config = dict(
    dataset='microscope photos of single blood and bone marrow cells',
    arch='unet',
    cond_dim=192,
    num_classes=2,
    cond_dropout=0.1,
    attention=False,
    optimizer='soap',
    one_sided=False,
    adamw_lr_other_params=0.00099,
    gradient_noise=0.3,
    steps=9800,
    epochs=6.5,
    final_lr_fraction=0.01,
)
Rows from block 5, named by matrix and row number. Rows with one number belong to one channel. Each number is 500 + 25 x the weight over its row's rms, rounded and kept within 0 to 999. All counts start at 0. Numbers have three digits each.
# convs0: first 3x3 conv (model.enc.2.1.convs.0.weight, 192x192x3x3), inputs 105-111, a 3x3 kernel for each
# convs1: second 3x3 conv (model.enc.2.1.convs.1.weight, 192x192x3x3, transposed), outputs 105-111, a 3x3 kernel for each
convs0.57:494500535493505496468490466525528523472450515507455517498497550522540464492496508510479518520515531465517513536538501509538506516509486500490537506490500479486518522501549475498492476468481
convs1.57:519485541506494482486522511488546506497502489524513485506480471519476493539513513453503514441479497484469499463520554472471474492538503523495485470496511471499496514505481496456546457476496
convs0.58:489523486553510464513475533478481512472517506442507511515462463465463528508492576483448499498541490437566514524500485480508516524512498540513492527520501493484510564467490484531500516485515
convs1.58:495521499507525472494420493478536580528513496462491510479498506502533479520478482547505482469534475506512507500537517525489496444488526495498491449508499501513479519554472523481520486535476
convs0.59:509507478506477516477518552532503499524493487470467469479474527537519523489474472510484481510474454509511477500487467465497492487507531502574512501484483488498520473450509513489515503508513
convs1.59:512492492525510531490516439484491448523502525524521480470505554475488502531471490511475530490521509535532473491512514475490467533460529504497483491458512499545470538466556523485503501511467
convs0.60:502508482486534544515489513520493494501509474503527480465530503514491472488499511483505468528530463519436554490524483510500478502490503529507503485550472524519485467499508545486518518478458
convs1.60:563488470475516523494515508526474503501499512527487510509443505468472528497481512517501489528501508474479528499482531517502513506483516528506460492474485505523489506482515521509512482508497
convs0.61:547541502476524507477505513521476483497514528523520504506480441498483495486510553484544456532490526483545498493524497540532486500507508504501425481497547505496510477496501567512478472471492
convs1.61:474506548512528488514491534495505505499500475471482524438487491534568519494470552495479500488483514499492485487512449489502483479465525482522483477509503512460511545493502446494520425516439
convs0.62:509500461539497537520506523461478508515475466465489488540493469488469491505493517514470523528487496492493515496470491506506502509481524498507502492530541502477489504506488509475513506489551
convs1.62:480507475475502485490507499536496494488485518492481473474538532537507494509499464521465503520485508514457466518499475504516534518498497473517505540528519500506493484525498477471479448465524
convs0.63:547472480505512494535541500488478492486499510502480487494488534503514476492537532476524479522536514501503519470500491551514504512472507501480491533461491480458474502502518471506558493501481
convs1.63:489489478492471519566468479478554488482520508491498516542498473523478481523547488538466503494478512523485538505511473469515513448475481516494491484502506510500520455474495457497487493530496
convs0.64:513526500473504487480484532504522509528472484495523497539529501480480542497521509522457522459470546509467457519506538533459471512517497461528486494529487588492512475510492527512521508464487
convs1.64:506512489548487474495517472514508518560514528498489506524509476508536483489481504482492525563488487496479503490490499502474506500472534489497451464486498481454518502474480484480485518523488
convs0.65:455542489475482517498515507516544485488506516532487517477488570530522488513516525516508521490497521489520474476469507536538520545515510503492534492485512524554512487491501509485484443503486
convs1.65:481483510477467503491523533459507514510506505444552474489476505504517497518566508458481521505521496507528518517529460492501480543549529480501450504506502450508514477502490483513505483485474
convs0.66:531513503510478497503505532503485548497499505522428526518492512569533493485534501516527513497502496514490501575520489502553477519556496495509500531506502494503521488521492524519501481471517
convs1.66:495510532512519501487559506531500476530496463514508511512518509511501514538481524522495555496466500503457501498498511528522481476502487492481441488478501472544502491497515541519522487491512
convs0.67:513481505475528527472520491460531496502523519500500499449541564452518506470500486523485584501496479503511488513483475509451521530565532516494552488496518486483503480481514495518471526519477
convs1.67:505470520470470534494546501504530510501473472487545503493513506463457500468483482517491475442453501477515496485502501504507509515480473487449454493512516510498516511538545511480495526536550
convs0.68:523531460530546488453484492479481478509460500540477524473479527486509508519511529500509498506467457490557477473482449493491493487509487518504485507535492529500475499524508516516500459498489
convs1.68:500495477457490474464551461541500530503475488520508544437509556492466494517519496466488506497491469489543508455520487513496479503515530494518539491490502516468487512502457489476466511504490
convs0.69:498473514509519483471536495503549489485503489476523477542467477488489464493549509504495503489508501489484499493491462477523496458493520504518472497538516472508481460464500483502511473531496
convs1.69:475522445471491499490493499478539498492568488522517504445499521510479491525479496501527471495462503521477514530534510458484485490494510519476501494488496509543522479528512492508550538441497
convs0.70:487457481494502552512533484486457476500508493468516538526507501509480483516487503490461490557487458517511463479523524486502496542514506495494505445503533489465508493496494517460502547545513
convs1.70:479486511466505507489464455490507511502457518502495507492524462480498519490519515444478483521484486471494493480505463472449491475468471480463526458521494460507472518507494522517528462493480
convs0.71:461488516460523500487495479494509445479501515446474517494509491510532526514492507531495497474486518514484486505528471516515483499478513470471510475488483486528495523471494521485492502477511
convs1.71:461467445523469509478489428528490541473505492525503505482476457483527490495492508420518477498532505473524479507533521514488540480508494488437522478494486508542533497508521496521507465489485
convs0.72:426452475451498489546445520479496468478476519500504470437485517508477530493494446527512464510528466494481518503515491533501485498476507487503505507531484543483481552524484511484453510513527
convs1.72:511502478488540514493521474508515474507444463508529483542526505510504499520501510553515471495496484481472508551507486519458526542466457540513492487450480512477520490480500491493478521529494
convs0.73:455518470544517518433526491474460514482545510534506443490515508505537484500470498485504517455515434502515501456512531538537497535476482495527507473486479464482488517485460501516476502507526
convs1.73:479503480521522493487501477501487485486492527509496471540559500531463546482530468492519493492490493476512511513471466507505506483503521507509478461516519512468506471520483546514483491501476
convs0.74:491518502481524487508452488476523519544486479515483491494480530511509507530492436497517515483500496480502542500491522475497524500499515498523471494490529447470515496525508456491549521530469
convs1.74:506513465479540499523517513513527503495478453547534519498516474504497468432483504500493552507474496506541506491503519510510461508504492509514495497500491522488456480498488497484513485501538
convs0.75:469487534525504473456506525474501523505449511502493468497530455455516515482510530485482514445470481477437496480546523521466487537464474517499525498529514468509513495523513499529520487513519
convs1.75:483510485486517507480491503477497464526481526502457512496515535456479512494471528515495490498490515492457532490475502510530490463490468483488487517495491489506551520491483507487509493517526
convs0.76:486486493505520472457488503480466472507555542515482472522508502546484512508503505502478503498512489497446481535487485526480568502492522508515443501482504486509459515501493505469479520492522
convs1.76:524530543516473524468506507475520517485562483436510552489507518541493507489499460522531487544483516497468456532524490525520512493512515503486518516469517470501500483459489547477515528513504
convs0.77:446495484497483492458507482497476479551480488497474513454522509531547524454471541524501503494521476497470534531492500491536492472529500511429540528495466489502484479490523465476568540509483
convs1.77:522472474453523483528535466489495520549503493485549519473494492473481495494499496516444485508543513502491543491493495504515527472528508490503465489492455504485446513509514520477489483523528
convs0.78:469522513475511491519461518461528526503472495501482524555487507496510516519526533475486439503512491520511529483485476481483508548534499517519491496492499459491496545533506495542484519508502
convs1.78:502505496496491524492481521492495532526523513479534497506469518471479533521488537537487492525494489538469518500523502499506502528445478463507548508535477499505468503514537483484479512484534
convs0.79:495512513546508518521521470471476502510505481495503477520488491499488472470514520454514460524476485467490511506527473503523488514499535480501575457488480519497499511494477458475473496502486
convs1.79:483501526515491465528492507561491496515490502513441507505496519493473524462527536513541523474487518498498504477466516503524536484499535503518476530507513496404527521512459505509501504510523
convs0.80:493480491459485465528517526494465492444506484509517461529535526566477522480510502512513460487456521489529496506530501459507436523509492466506500476490464475540526499517445493493513516519498
convs1.80:494497500495485466491448532506466506534501447507511549457507516496540515471488508510491511500507498459516461481470496501525542486454529480491464538515492526452494455517482481476503546486492
convs0.81:473526505506510535484459538505542508559492490490506495472495452493455513503515507508494537529470493491459499505522470477529505537500525544527499511458521491466471522501430488513500560519488
convs1.81:530501496466482506497511505497490477508461492447511498517529459486471528563498502471462509506493492464528487534536532499501478476509466499459469502470531463512506520459478478481480530526483
convs0.82:514528485511483467535499506507462514504512506485459479560468526512520521505497504467544530518522466498536433481465472449495507489486483539484498483508482500485503493499539500504479544530504
convs1.82:479533500524480484538543507487518475553447508492527516552490519471514535502555541451490485455477526474488514490535498486530490521494557512457492510474506510549439502551507489508528525499472
convs0.83:485476482467507488508455447464491485489476497484526469494486494551485543497522513507479506512533494472495495514487454488520432502495469560516498485455521492537482517495442505488461501494491
convs1.83:486458504490532487509489472513489511561501505499449508505525494535537475452536459520473519503488516540500520500519472433494501462490497537517517490511491499515430500495531488506511524514556
convs0.84:494513560504492477506522496526492479518474478492487496515452466520512524521446447530465518533526508524563487500520502565504493499517497464503555504544501500448502474527522495499504466463511
convs1.84:494480480470492472501526467492485474486518497480512475513474482507497491472535484466460492480495510453477520459461488459472499501532533499504524467542499464488504527493516488489492524502526
convs0.85:487491509528522488450468468565493489513462512467521478482506495458533520518495520483497535534479461504514512483490467533436456492464505500527483469494483495480475476501520484471477453450555
convs1.85:489500500538523475475508507494478479495458536500496516494545515471492512489459519488489482527531534518538518466543469518472474523516511496488473488496496516517516503500460541539479488528500
convs0.86:538511508543522516525538529473480472495505486512507507489497480504458476482494456478494492529520522484526492497483516476501517506507470526492519480517481504512532469548478496493502519505496
convs1.86:497505550496561459493481490472519499501504541460486487514512526516515464529561531472475490532492472504443535490528504514501489496500476520537490560503494524520509505467459507491532518492511
convs0.87:489493451474520472522453494491474531441511499501508484466502499513457490502492504495493481523506498529533520514508474510468516482513477529526536472545493485450508487476498491496447518515484
convs1.87:463521550479510492561521497459496453514498556494551452548475475530484527480467492507500516506529530483491536529523507449525501476477515501514479584506480453513500469504483499525503472449464
convs0.88:496476551475532446500503507529482475519456518506493491476491481498526480460495499479515516515486490524499489503510536500491491497463519498476460502521479454475498480463527483554509520478512
convs1.88:518457494491483526467519541489484490485512520511517489532523524477505445484532458513467493459490502522528497507490518529508526496496534522497496523496500507510502522470505465530505478500521
convs0.89:474537527486476506506550507471451532496502541485497458476496496515493511482489505451525476508530502491463524502519531485534505514533546534528528512478478454506505488495497511492510529484492
convs1.89:518490501488461474544467495529530465461537450475535528525489478467524515499467478517537471484540490506558472480513507520520510528507499526472487499506534532516517537510494502505477517488484
convs0.90:450508476491498517511472487522498516476470481504528496511505510503503506482500510509505434483525521488493480453483489500521529478472490478494512493503517525478526482497494479521514520529520
convs1.90:466531509490501470474517540510537509512483509461494474529535537492511513468516505531429489500479490504497508515495549533519493490462464480505521491518480485509471519502504496486486469540501
convs0.91:468501524448569529477508480508486513491507482492518495514547526522470539529511518488506473514524479507482545492461499494457533514515527526539525535506506504462494520495512500503529497532516
convs1.91:507499550534469557502501485492510501509489458465522482494469492506532576486495506481509496462497492511505465515499522498480500483469481511506511452473485510503497484506457506494477503506454
convs0.92:494460502493525540532499528512517465507461563461459573520471460513463541560512503485512529485546502509478519456510500490526518520471481519526519482478457481469557518477500428495480499483481
convs1.92:533513485493511506522511479502549491484481484471505489559507515508516506494524511517535504434489531494548496481552504518505528499466485525506493455525479495517480506522509495518501490480498
convs0.93:512496457429499499505521498505520510489523482515525523479454501499525535473512500484525521491519523532460532498512503488506536493514479531549500509544491497461494513507521541482510490468513
convs1.93:505458506468452480516528540493495488524488551439487516495471468487479536482538448511493494464514489514522499504483535476527512435507472476512520505502481448494462511498466491522514475488513
convs0.94:486492486484488500527528546525492548542544525537492514561527502502537469473512491487526464518487486481520502484474516523471486480488495506489467511464485503484510451467492518557532450480494
convs1.94:504497470487480477518532480515511529481472564514471500540509486507500480476484552548470509540498463492522500506444481489495537517544475491497501491507507457475506478495478479511491473494487
convs0.95:503506512518520477493525536478506466518502500484499489497490474521487531479516518501463477521504524513467497477508500458482487474532477487487491440511521498514484472499460488500468531507519
convs1.95:458484475514478520494484503508479492526507529532525508465488544512464466511461504494516492465470506514481495512515511483479507522512528524492498533505481464441442487536477516478470497470511
convs0.96:509504465513505484520504477530492509528502481493480506500520519501489485527519529498454520514506476441493507467516517517487469479482478456460505510513532497527499479548508472479491505452467
convs1.96:526512502471491542504511468459488493484476461531501466494525512525498482505479518469493484490506499494518555468446494484549554514453489491520510502522448505490485505480468527507468476504508
convs0.97:494482478448493512537505507513514525527465473463504541496493497529525523486510453520507512498514505507524518522512527486527494494453485509492475498485494494471452465488505475514487513511514
convs1.97:569489477506507441487452472506478532490515544503496553518492473534449511543497492515497498496520497476506472484500504509506464498541459530522512523514491488490508478504499516482489530468482
convs0.98:491490500492475530494503466488506532459479488509509498491508504484505533476493512493520454500480503547516537499529488551499523482531535512507496509508528459487525487479486467463454465499593
convs1.98:461519493489519534485483492502458490551494501492489471480486509507506454502525487472474527512478504479511528474492497453480467493503485487519519477504499490483507513495437462506480532499457
convs0.99:476479480529472478510500448517548507464537471572471505511496482495468509460492520503524503499492502475526502492500518499451492527522485524439507517501512496479534531489517516485492517516499
convs1.99:503519504501480533548496510554506525526485517502505481490519506446509533503541469540474503507512473468501489460516531519506514539511499504539492496486496457525481498492497526510524516508524
convs0.100:500475477506508458530528547505490527482517501497445509481515504494462514510527505534498530520486475447504493499545441490510503511488501538541508505540455512458485534435496482484531507530515
convs1.100:489470498515509530522486491516473526521506454512507475518503529491501524507523478473527518536492502518483503481536520492507504510473490514495507490515486492469523471532538500470514505489523
convs0.101:490504477517513496492488465467500478489480494517488515443548502486482496523518494495516501512459501514523520453466481495506481514489517539481447460509504527476493502527516504494479438525478
convs1.101:460473493523538521513493468516485488476519458521502481481520498502525494500501490492469494498511508501505451492527482540504508471535474465473557507500517452459502490476495516576464523533513
convs0.102:461486477483493504517500493514444500533493536501544505496454533518497541513490494475482546483539503534493503486444499438535495488497478499535446504500480495453529502508473510455520508497492
convs1.102:531485499543476522514538492516504493493479492542492520499456486479534464528535497479495505521492499519509489489546488516482486524497513519485514490428483490502526507447548490505523511496513
convs0.103:475495532447472492514469510486472546515479480497485469501489506474492504539510508511501512479469494491519461496551516473522502512547513503487526511506525477515482476547507507468509497524517
convs1.103:534472461482502518468525501481527468465514531504496508491490474562468497525505468504519476478532514495462494517458490482499507465488515503462504464467476504505474490490491481523527512493501
convs0.104:487498505531525484469459490514500547496499490524500494508540481495520524465539489455487490519529477462493489522474472506444484468460490480497530540472522496518553499502515482506516462490493
convs1.104:495468548512535506451468508528511508445487518537496481496501513506537518497491459498506508496508524508475522471506485494521483477514513502449527512492498491543517478506501496530505509532557
convs0.105:467489448499516510506461413550504484498509507506492502558500496436499492461531526463547555519519480479488451531486496535500478489506505499518505478491509452459536531491500498515504531532489
convs1.105:464451476513519494499489484472522510503508449520514491483491523515505447506538515515494455511527536475498501528508533476454532492496476518530465500506512512447480458468458516486513461430547
convs0.106:547507483491544527549530498476517495501492517470517472419493490431497489480513504495476524507494467525461504493451484535496510485505489441540496525507542480514504445501508495480496564528517
convs1.106:538508479481501486495468510539493513555508517496458507530516547454520528464495546502529478490537551521508512534494509488485509493503441534502488482489547478484518479510478471509493458550531
convs0.107:470488525501473528481495486488504532468477476496490517505525499506542504520497511477493501510526508505500461506543488500490486470510511548524504520522523468465488480544461515508490485538490
convs1.107:452514480494528476477495521478507563515525465472508504509449508492502481544505517488503469502525438485528522449489499471501501513523489497499514487530481505507521496467447497524513466532463
convs0.108:544494475512478532543479482502496478496525489494466484463496535462482490481526547450527521542437500479498499506514477493474507516506497484542533492501488507473485501509506466483552495502495
convs1.108:479516518514486484543522542504522516489497491482530523473487461481514497490473498535491533512500500520505510490539522496515518524499490512496518527520491526503470510507530506502521493467524
convs0.109:473468511468523537507479503469479522521462534499494532488480493499522446496505515490468489503497471494460525496486500523557533521526512480547485474520529491436500489520495531494505510515494
convs1.109:493507536494506484513466474487542493524513509520498531544525498506462500501523484498495469528504496527486495481497505472475550466516448487508510552569486510507480536521514534534491494510475
convs0.110:465474479524454510552520494531467480494472540484504486501484534519493480513474491496476512479479476469528487533502441478467499480496491468436485493517483460537496516455514545476529525504463
convs1.110:520511516516481502466499533530480501501487475515485486477458484494480514519493493512485538504496480480560493494493498554517538488499489508500484469498467528504499543486496440543459471492494
convs0.111:485471529490483506511515478511463542532503557516560464479510528495506533532468518472488471509534471493482499501519463505521473495447504505480519516524496501478492470537547492531484531466447
convs1.111:518490490527499560478529545519525534506503494463527532528502473492482492511525495515469533535508478508520499530508481515476513498498525517473477503486506493514469531522514480492530473504527
convs0.112:475500555514472481530526494510485495503523512488507505469496498498495439485486504497510469499463541490518504459474468484481539527493502516528546506504495486450462532466512505500521489509475
convs1.112:531496539468488456502471513484534463466531489481515510497490462478511525481507509474503487514487504518471495498496526496467505501508518470487500486511531514508511519516512472474440487516508
convs0.113:489513477469534484547521482487523526494517461492540501503503498505477456536466500505515547459516497502467482490508484457466509549534526434499488470506490485528497491479530503477560482460454
convs1.113:485467472476493533521510475497490489518460529485477490484467440485513498502481498511506540502475493500484535473513503480474522541514507513511490478484478523493547491501524489488524458508486
convs0.114:539544479480536527489519554450492511518482486471501525492524513485475524482522505494468485468469458486506497513540523535558514466521477539490489486496505469520527506488500538506500480500502
convs1.114:545494513482543510497524517522510489525467473458514535506480522505502460515465495523506448442504534511529491466506523451538519491507481494511481485503499474526509510492520524504487524441489
convs0.115:475528480504500557513489522534517530453507501522515482496486445528518516492459487526513531553504490489457473466489542468477528512451506489499472519518476489529464502522502504494501480471459
convs1.115:467510470476499489500468520486512495523497488469475543515495505500451531487519513469472500485477486465501503510510476529522517508551457528457501498503515514512547525487502509503492485547545
convs0.116:513478505480471532494485470473507498462512484512520522467483499478496550520546479516518471490466449476488534482516479542528513517512496492473461544480509491503500468519506495480429510506485
convs1.116:517538531494544499503496460492515485507473542505505476529482497496469491451494532520495501489497507481464505537499525491519466457497503515500481534527503522474522462506525499487474474517443
convs0.117:510509484504486473534509553510502552537507481478503487505483523506475497477483499525503525508454549499495496466464491503505541451523514571516513516499501471557471489491541493487483504502501
convs1.117:476490532485506528502484528496495466535525502508490547528494467477493487484480500508493525462508494466527523504511496499529502513464502462480512536506515509494487512535498552529542529484448
convs0.118:503502547480507490488504501487498504489503490521559526449566534503495528526459535520501486472536495486487523505517523498505505509519494522550480523496494495502507519486508509502491568474510
convs1.118:482438512495517489503479494512459507494490521476521510490499464486525478476504493506487492489492458447509510434512479487454517502495498543490515457533527505514463473482496491539493513471499
convs0.119:540518495462450517515498497469501472515534472488482497526520438476502495501505477482495480511494468522481445496524522528510508543534525506467516506488503512477504518517487525521486518461503
convs1.119:467484517547502509544459544448486516531521477501514554503476486519488500468495498461484496519535469485477509486510537480522483501482502526519531496505503504493492494528507512468439458496489
convs0.120:529481450441523502460482517478516502492499449529510504443493489511453510526473520537478522513492507509537484526472513517489505515506490490471496525522490465490472445510518503479489494460483
convs1.120:500475534462524558486498453475474501478528479468496465475508460476450504532483488486542529487481497516475510523530500497538526527474466500520501458499482488486498480544483463499499499483498
convs0.121:495524498500539516501486477536545500542517435484583489491479521499539532486499516478516506514488502485499529501554487533470498536530474467506496501493474492491506524495447518507470497433487
convs1.121:480469472488485527489498487493542486526473504463536441480524534506536558478520490510532519497538481498500477533498468529467543481476537540492501499469517472519520547530481486469521486489480
convs0.122:488511487455513540512501505443497538510498475476562481519502485488516491483507473455505488503478470507506521447461515519502549491520483547514511515527467491502506507504478472509519477488497
convs1.122:522455486495512482479526492527508505499481514505505474473494496445499507523547520457501497531462547513533478471519457508503496495501511501471534521487489537502489487506499455508514486481497
convs0.123:481554474467486520496513456499446485524507480493517505487456457512511501550551442508488475475518463460515461492524522521492508560465448443460507492526473479528493506481518522483534474486520
convs1.123:509501481494512539483447520528471528465474485503496494501528475506444467506525526460530495496480513517515541508455520493504508425492508490501495531507518491517498464475488516513508496521535
convs0.124:510495508524523513460490546486494508531456497501497541506524502527504475462549540525461493504504476496515518504525513510501503507475464489487507465524476488524540497511467520453520435514507
convs1.124:498542478546503531471503522563476511525519522481486512572477476524492477460531486546497473499512482520492508484506495537510469485505521504498493505524516491546492461517466508495531533522515
convs0.125:532485488501513538491493515492515510492526506461520514513496518498514496498526472494465489500482438523520495477525486514513513485531547470473491515501507458509475492556496499509481497509488
convs1.125:501484431527518512518488516478490473490479479504487543498436501495493518481480496469489502499513507496499497459510504471514507491496485517492519480482502534463510493503545509495484502497420
convs0.126:465496494485465480498529548503499506532511529510478515498469467527519526519466534463524459491561530497533506478491497463504501491518492520488486453531511471505468524503508513514475508598528
convs1.126:504507494492537486495519511518520499476527511456463491517533487504520448494490486484490529478505511493516511520528488450497506538513505508496505505503514498481497485467496534492508507510507
convs0.127:510478487490449464465494507498469488530540475477492514499506500499456521490531493491506506513463516490464481491517495497510480515510510536514454520520479471473505512501517487505478510489512
convs1.127:514509492490509497500463544489497503465499482485523496467520509507535532443504501549460476452469483514464451520547508523458471466491464482456499509516527512450469478476434463457495494526511
convs0.128:467491513493504519531535506480475500494504486488511489503471495496456515450492540483419523466490467497504488497484541521497539510489541499525494491524487496519470492513503502500448505458474
convs1.128:497461473502478560474492532441495532476502493471509497484436511489479482462512510508509520514475488477468491495541529451500519476528523464510457524512504509488493440474489523482527512486431
convs0.129:500476475510486528508498528539504493469492519533545470486496489500531439508475514477519516474549486515517531522516493509486482475496480542464506482461490521494500482481489511523532538515518
convs1.129:506489513450533488495457514480518512540484498497498491494509520506506497527502486485499519492467511472517483501460495494524474521491510530482505476515481509508484504483498504533524513503479
convs0.130:547521411507457539517550498518489505499514501481502488456541472494480563483525553511497489471516449460493523495488477484499464526501505478453462499529497515554551474475458483527493505503521
convs1.130:484534501513472477513474481484540475508537521482485515525464517475475525488501478496473531477507479523475459470549506459536536510515469510502543539513468491528439496524520508478509543527502
convs0.131:497497526475501483550483489487477513492542527470492522508544480500515493494461525505502492487507503503464494490455507483477515563470498567481480526478481496512479546476461515515520485508480
convs1.131:534492511512464514485473539481504541460549409524583502525499488543496499529492511476475468515495512517504512531522482451484512517518495471478510498494512513484511461475508490503504546447541
convs0.132:461483488485472505484528525494486492503491531507455503492492526469445519478522440457518527499512474505535525521500489485466489537472530457549513480531477479498481447483508487535514510476502
convs1.132:503537454488510530505543531459515525460494473504497513509522504496483505486442493508491502505464487526489493520504489524518532500491513505504488521514539489566473475498502461484466507529501
convs0.133:527494518460481496469519486527506504514505453481492504499510453478485498463509469507536522533497522453480493509485492514484467507542495497511469530513515527523540516466500449495470501465477
convs1.133:465464487496483493514524525538485501506546521506510510493517472491539479452512532427486493505511451450481483543489447473537488501502500500457496439503502535508533521448526478487531509518517
convs0.134:475521487555500521494517486508476478525491513509537508492548524479501501508497504485504482515531508495539528487522476493476502466524496534480460511526492514485465482489524498509460518511533
convs1.134:530478495512494490561507513477489465509457505535515491513520497502468523542504512523480511473460494507505529444514474496441473511501536498499523490491478529500498456513528526502491472498505
convs0.135:474486446511452455473499507456520502494522493501489501469473488501537550528496499498447515525515511463507490492515489506486533478524509504498450451535495533510471513520458522527461497516471
convs1.135:453480470513491510506526513477507497510459489523508509480512518481466505522521536487464459516486493543514476485508530476479519484492483503504521517476529532459514499514496502468512523486476
convs0.136:455581486496472495478495517494487513476487510475543508488494517537531499529501543504512512521521492507495487487530510503474468535487448508467482495436466489507516512534488499484533493439533
convs1.136:500553486487486535504523509480516514498514486515505480464511515525526497542542440508515476504510491516485498494495524475513504508470509520481514524469499513475475500460507459488495495518494
convs0.137:501524457469527464474468532494542497510549510503488489485519470508486475534534471519531502495463481470533508503517472485491544483494507471507464518485471500459491486520473461526527518543471
convs1.137:499534505477480520496498499485456509534460502490540480450505450502523498489512548429521554523519491520500508463501494500467473488498489495518505496496546523506544518528484464511515491487481
convs0.138:487504512507462537482505489474483511482481483485526524542505540534475469516458466560465469536543492480476486524513482470477495485523499502507497496485499521492512517521485491486468521483523
convs1.138:543534503487509480471512465469497502524490528477495488511504495504547473520501498545463493504493528488490563521496516491521467486493481507497495458522492505543506517443556508497469527528492
convs0.139:500479506539459465519486517521489496499522513469507469480472454525484494501494524488548468498493521539535455542508514501452491551501541479467503488500520485480513503512504505502479509497516
convs1.139:488447494580498506510502489476519492497492520490444545500520512538483447491527464514510494510505530504485508490485518464476516502473451503467509513507488510505501476528469471511533435479499
convs0.140:499504529508475483499500520490466478513516469477484490542471473502513532487506535498486523481530470548513482524505533497484493506509488522518505482544469560448496494500490507485490498480525
convs1.140:516478495485512481499506580509509528460474484521496509509475471508518477521516520498496485478487499472507528474508480505515533514499492529522529492525525498522499463552506473549537482447519
convs0.141:503530512463570510513513533473479479527524501501519474517475526498526513502481484518520476520536509505471502510534527504492527484525507523506521517513498524521538547540503465512475446444515
convs1.141:458496548497505523501487544490510504475556512537466484476468514491532515484541508491497481564467509488533482486454497508490510538498544520516479497462502496498524488522531500458510480516494
convs0.142:529492517541481502496499470483450534461514529478505515533529470539483474499440498525526474528491528528491495458511500518548510526460465518531463488517501499483493549518474488496519463484520
convs1.142:516474489503485506486514495479495509528483472498504508470587481507495490499505497533469537493460482470515479533486522508479505495491520519468540478500505512508502499486480505534484538487474
convs0.143:498497485436525467482455491509484494476480498521524469506454457495516512485562523485542472509543474479528514541495507470486516498457480512530509511534468507499525486491512511541496508479529
convs1.143:480516515494476458496498457484505500472506495525546447533509500483520512455499488529464532509522518465520530485497523518490510538485513487527494529459519499464505541432514517477448550515471
convs0.144:479488515510488468500518471535523470475501489478523508479509484450515528507483461509472523436467535507510485494511485456521489515528516477501489509535485505478479538481513503482523478467494
convs1.144:480521511486498474438501500476465474507530487498509516505502512480513527512506505490483486497466513507517503482473530458500526486497515502505464465506474526531521476505496508506506494500479
convs0.145:556505511509529507471500513452505518532498522509503467508484501497473513488501533522517513507514447487486496494483494518505501517518478487487489463513522493505472474493540479517538498462483
convs1.145:558471535436514463512556520522493498532487509495503483490494508475490511481533471550498507509435487465464507439482512477504497523488465518506479471506495510497536531520540516513497500533495
convs0.146:479531541479473479518475507530489531462489462505509497501506526488504499495531476527529514462477539499501486551510524530538495521438469471526542510510491521468482556478513500489509455503508
convs1.146:523483524465496513497510507484462477461539499501519496494462538505501526491480478460495525507544519533491512476493468459538481506504470550490485496544544481491517524505511511511493513496491
convs0.147:551532519484444481511488491487483502512519534466464498492514546517493510489517489497481511493471486452487521488481496478502514510452498480526508510484467507508491516500553501488528477503486
convs1.147:468478501549464544516471487541510496521532508529497532488491506507514488496519521547504501466518528513500512500494504523474494479554493506539500493511522516517488549472485517524511506504470
convs0.148:472488473496455497509511508493509450499539520501527503523494503503494472523516545480536470510466485511494473497504486502514467486517514502469478480529511490496522541504528484473486474494506
convs1.148:539513472530526535505530486516504482516490503512466541500494499475512506513479506477449494548503467539470505558532429488493471510501531494528527561497461472527492553475480496496463499517501
convs0.149:515497477487549554506508500530478503517494442519498517559462475534485499510514505513451472537500542561536502502482487471547514508568486500533491506541533469496513523522532500509470488496487
convs1.149:466475528544505505470507460491491499463477502501465486517517479556478482490509499431515500498509518496534528458493502489487398507520484452473476515455565459497469503509505513521490518499482
convs0.150:510464479515507504507512448542459474523505525518495533488549542517449512445504507509521472492523525485518477499496514485508499468492519457492473440519512531538529513499514501486495495532485
convs1.150:512513459490475562520500520502497556488465477474499501473533439531454514523529504533518519505489515470534527478510498474514506472553477530494480430481519550491504519542494520469441499501435
convs0.151:492527501510548530450513544487508527483492475493497493486502493473499446497511466486549512491475484483514516506539475471486496489508510453491470513558478487467492475513528523520493494471523
convs1.151:508556497530489499508491481492489509524488453483516571489557480507514542483486492507462472510536492484559447512521483488491526503518474490484514488527509486517494543552472520504499515470535
convs0.152:480492485506479485496468480555496547515495500525467516495502519504493490554495493482520533515519507502522507473525498460469485488535485420467500518510470479524501527517485526457516498502482
convs1.152:517499465481493563523498487487518505524471524525496505553485553519495497503504486464475506517462460462501503488490527496451466468502508497490506494486519479463484508470493486529452490506448
convs0.153:489512488541491541514536534522549487523519487548490520477466494460493458485511542484484525485509466476489511491526527474486505536446516510525493470514502490510494484476515536520486538494489
convs1.153:549458497460514526528459492501478472524500502478511474517486486478478473490500472529473529502507513475496513486525500476461500496509486522488477547486502550506486505484477496483530523476467
convs0.154:497465535486541462521480557469530535512519511503503538479503505510474515470524495498524496481485486474511549533458487506515486475502517475489496494479554496542552518542495518514480508556531
convs1.154:497500510518469537487522488511481482515489479542464478505527491503459525452452466522480524497485505516496485519508497473525506503495458482492490472540530512487488495504505517441501469493506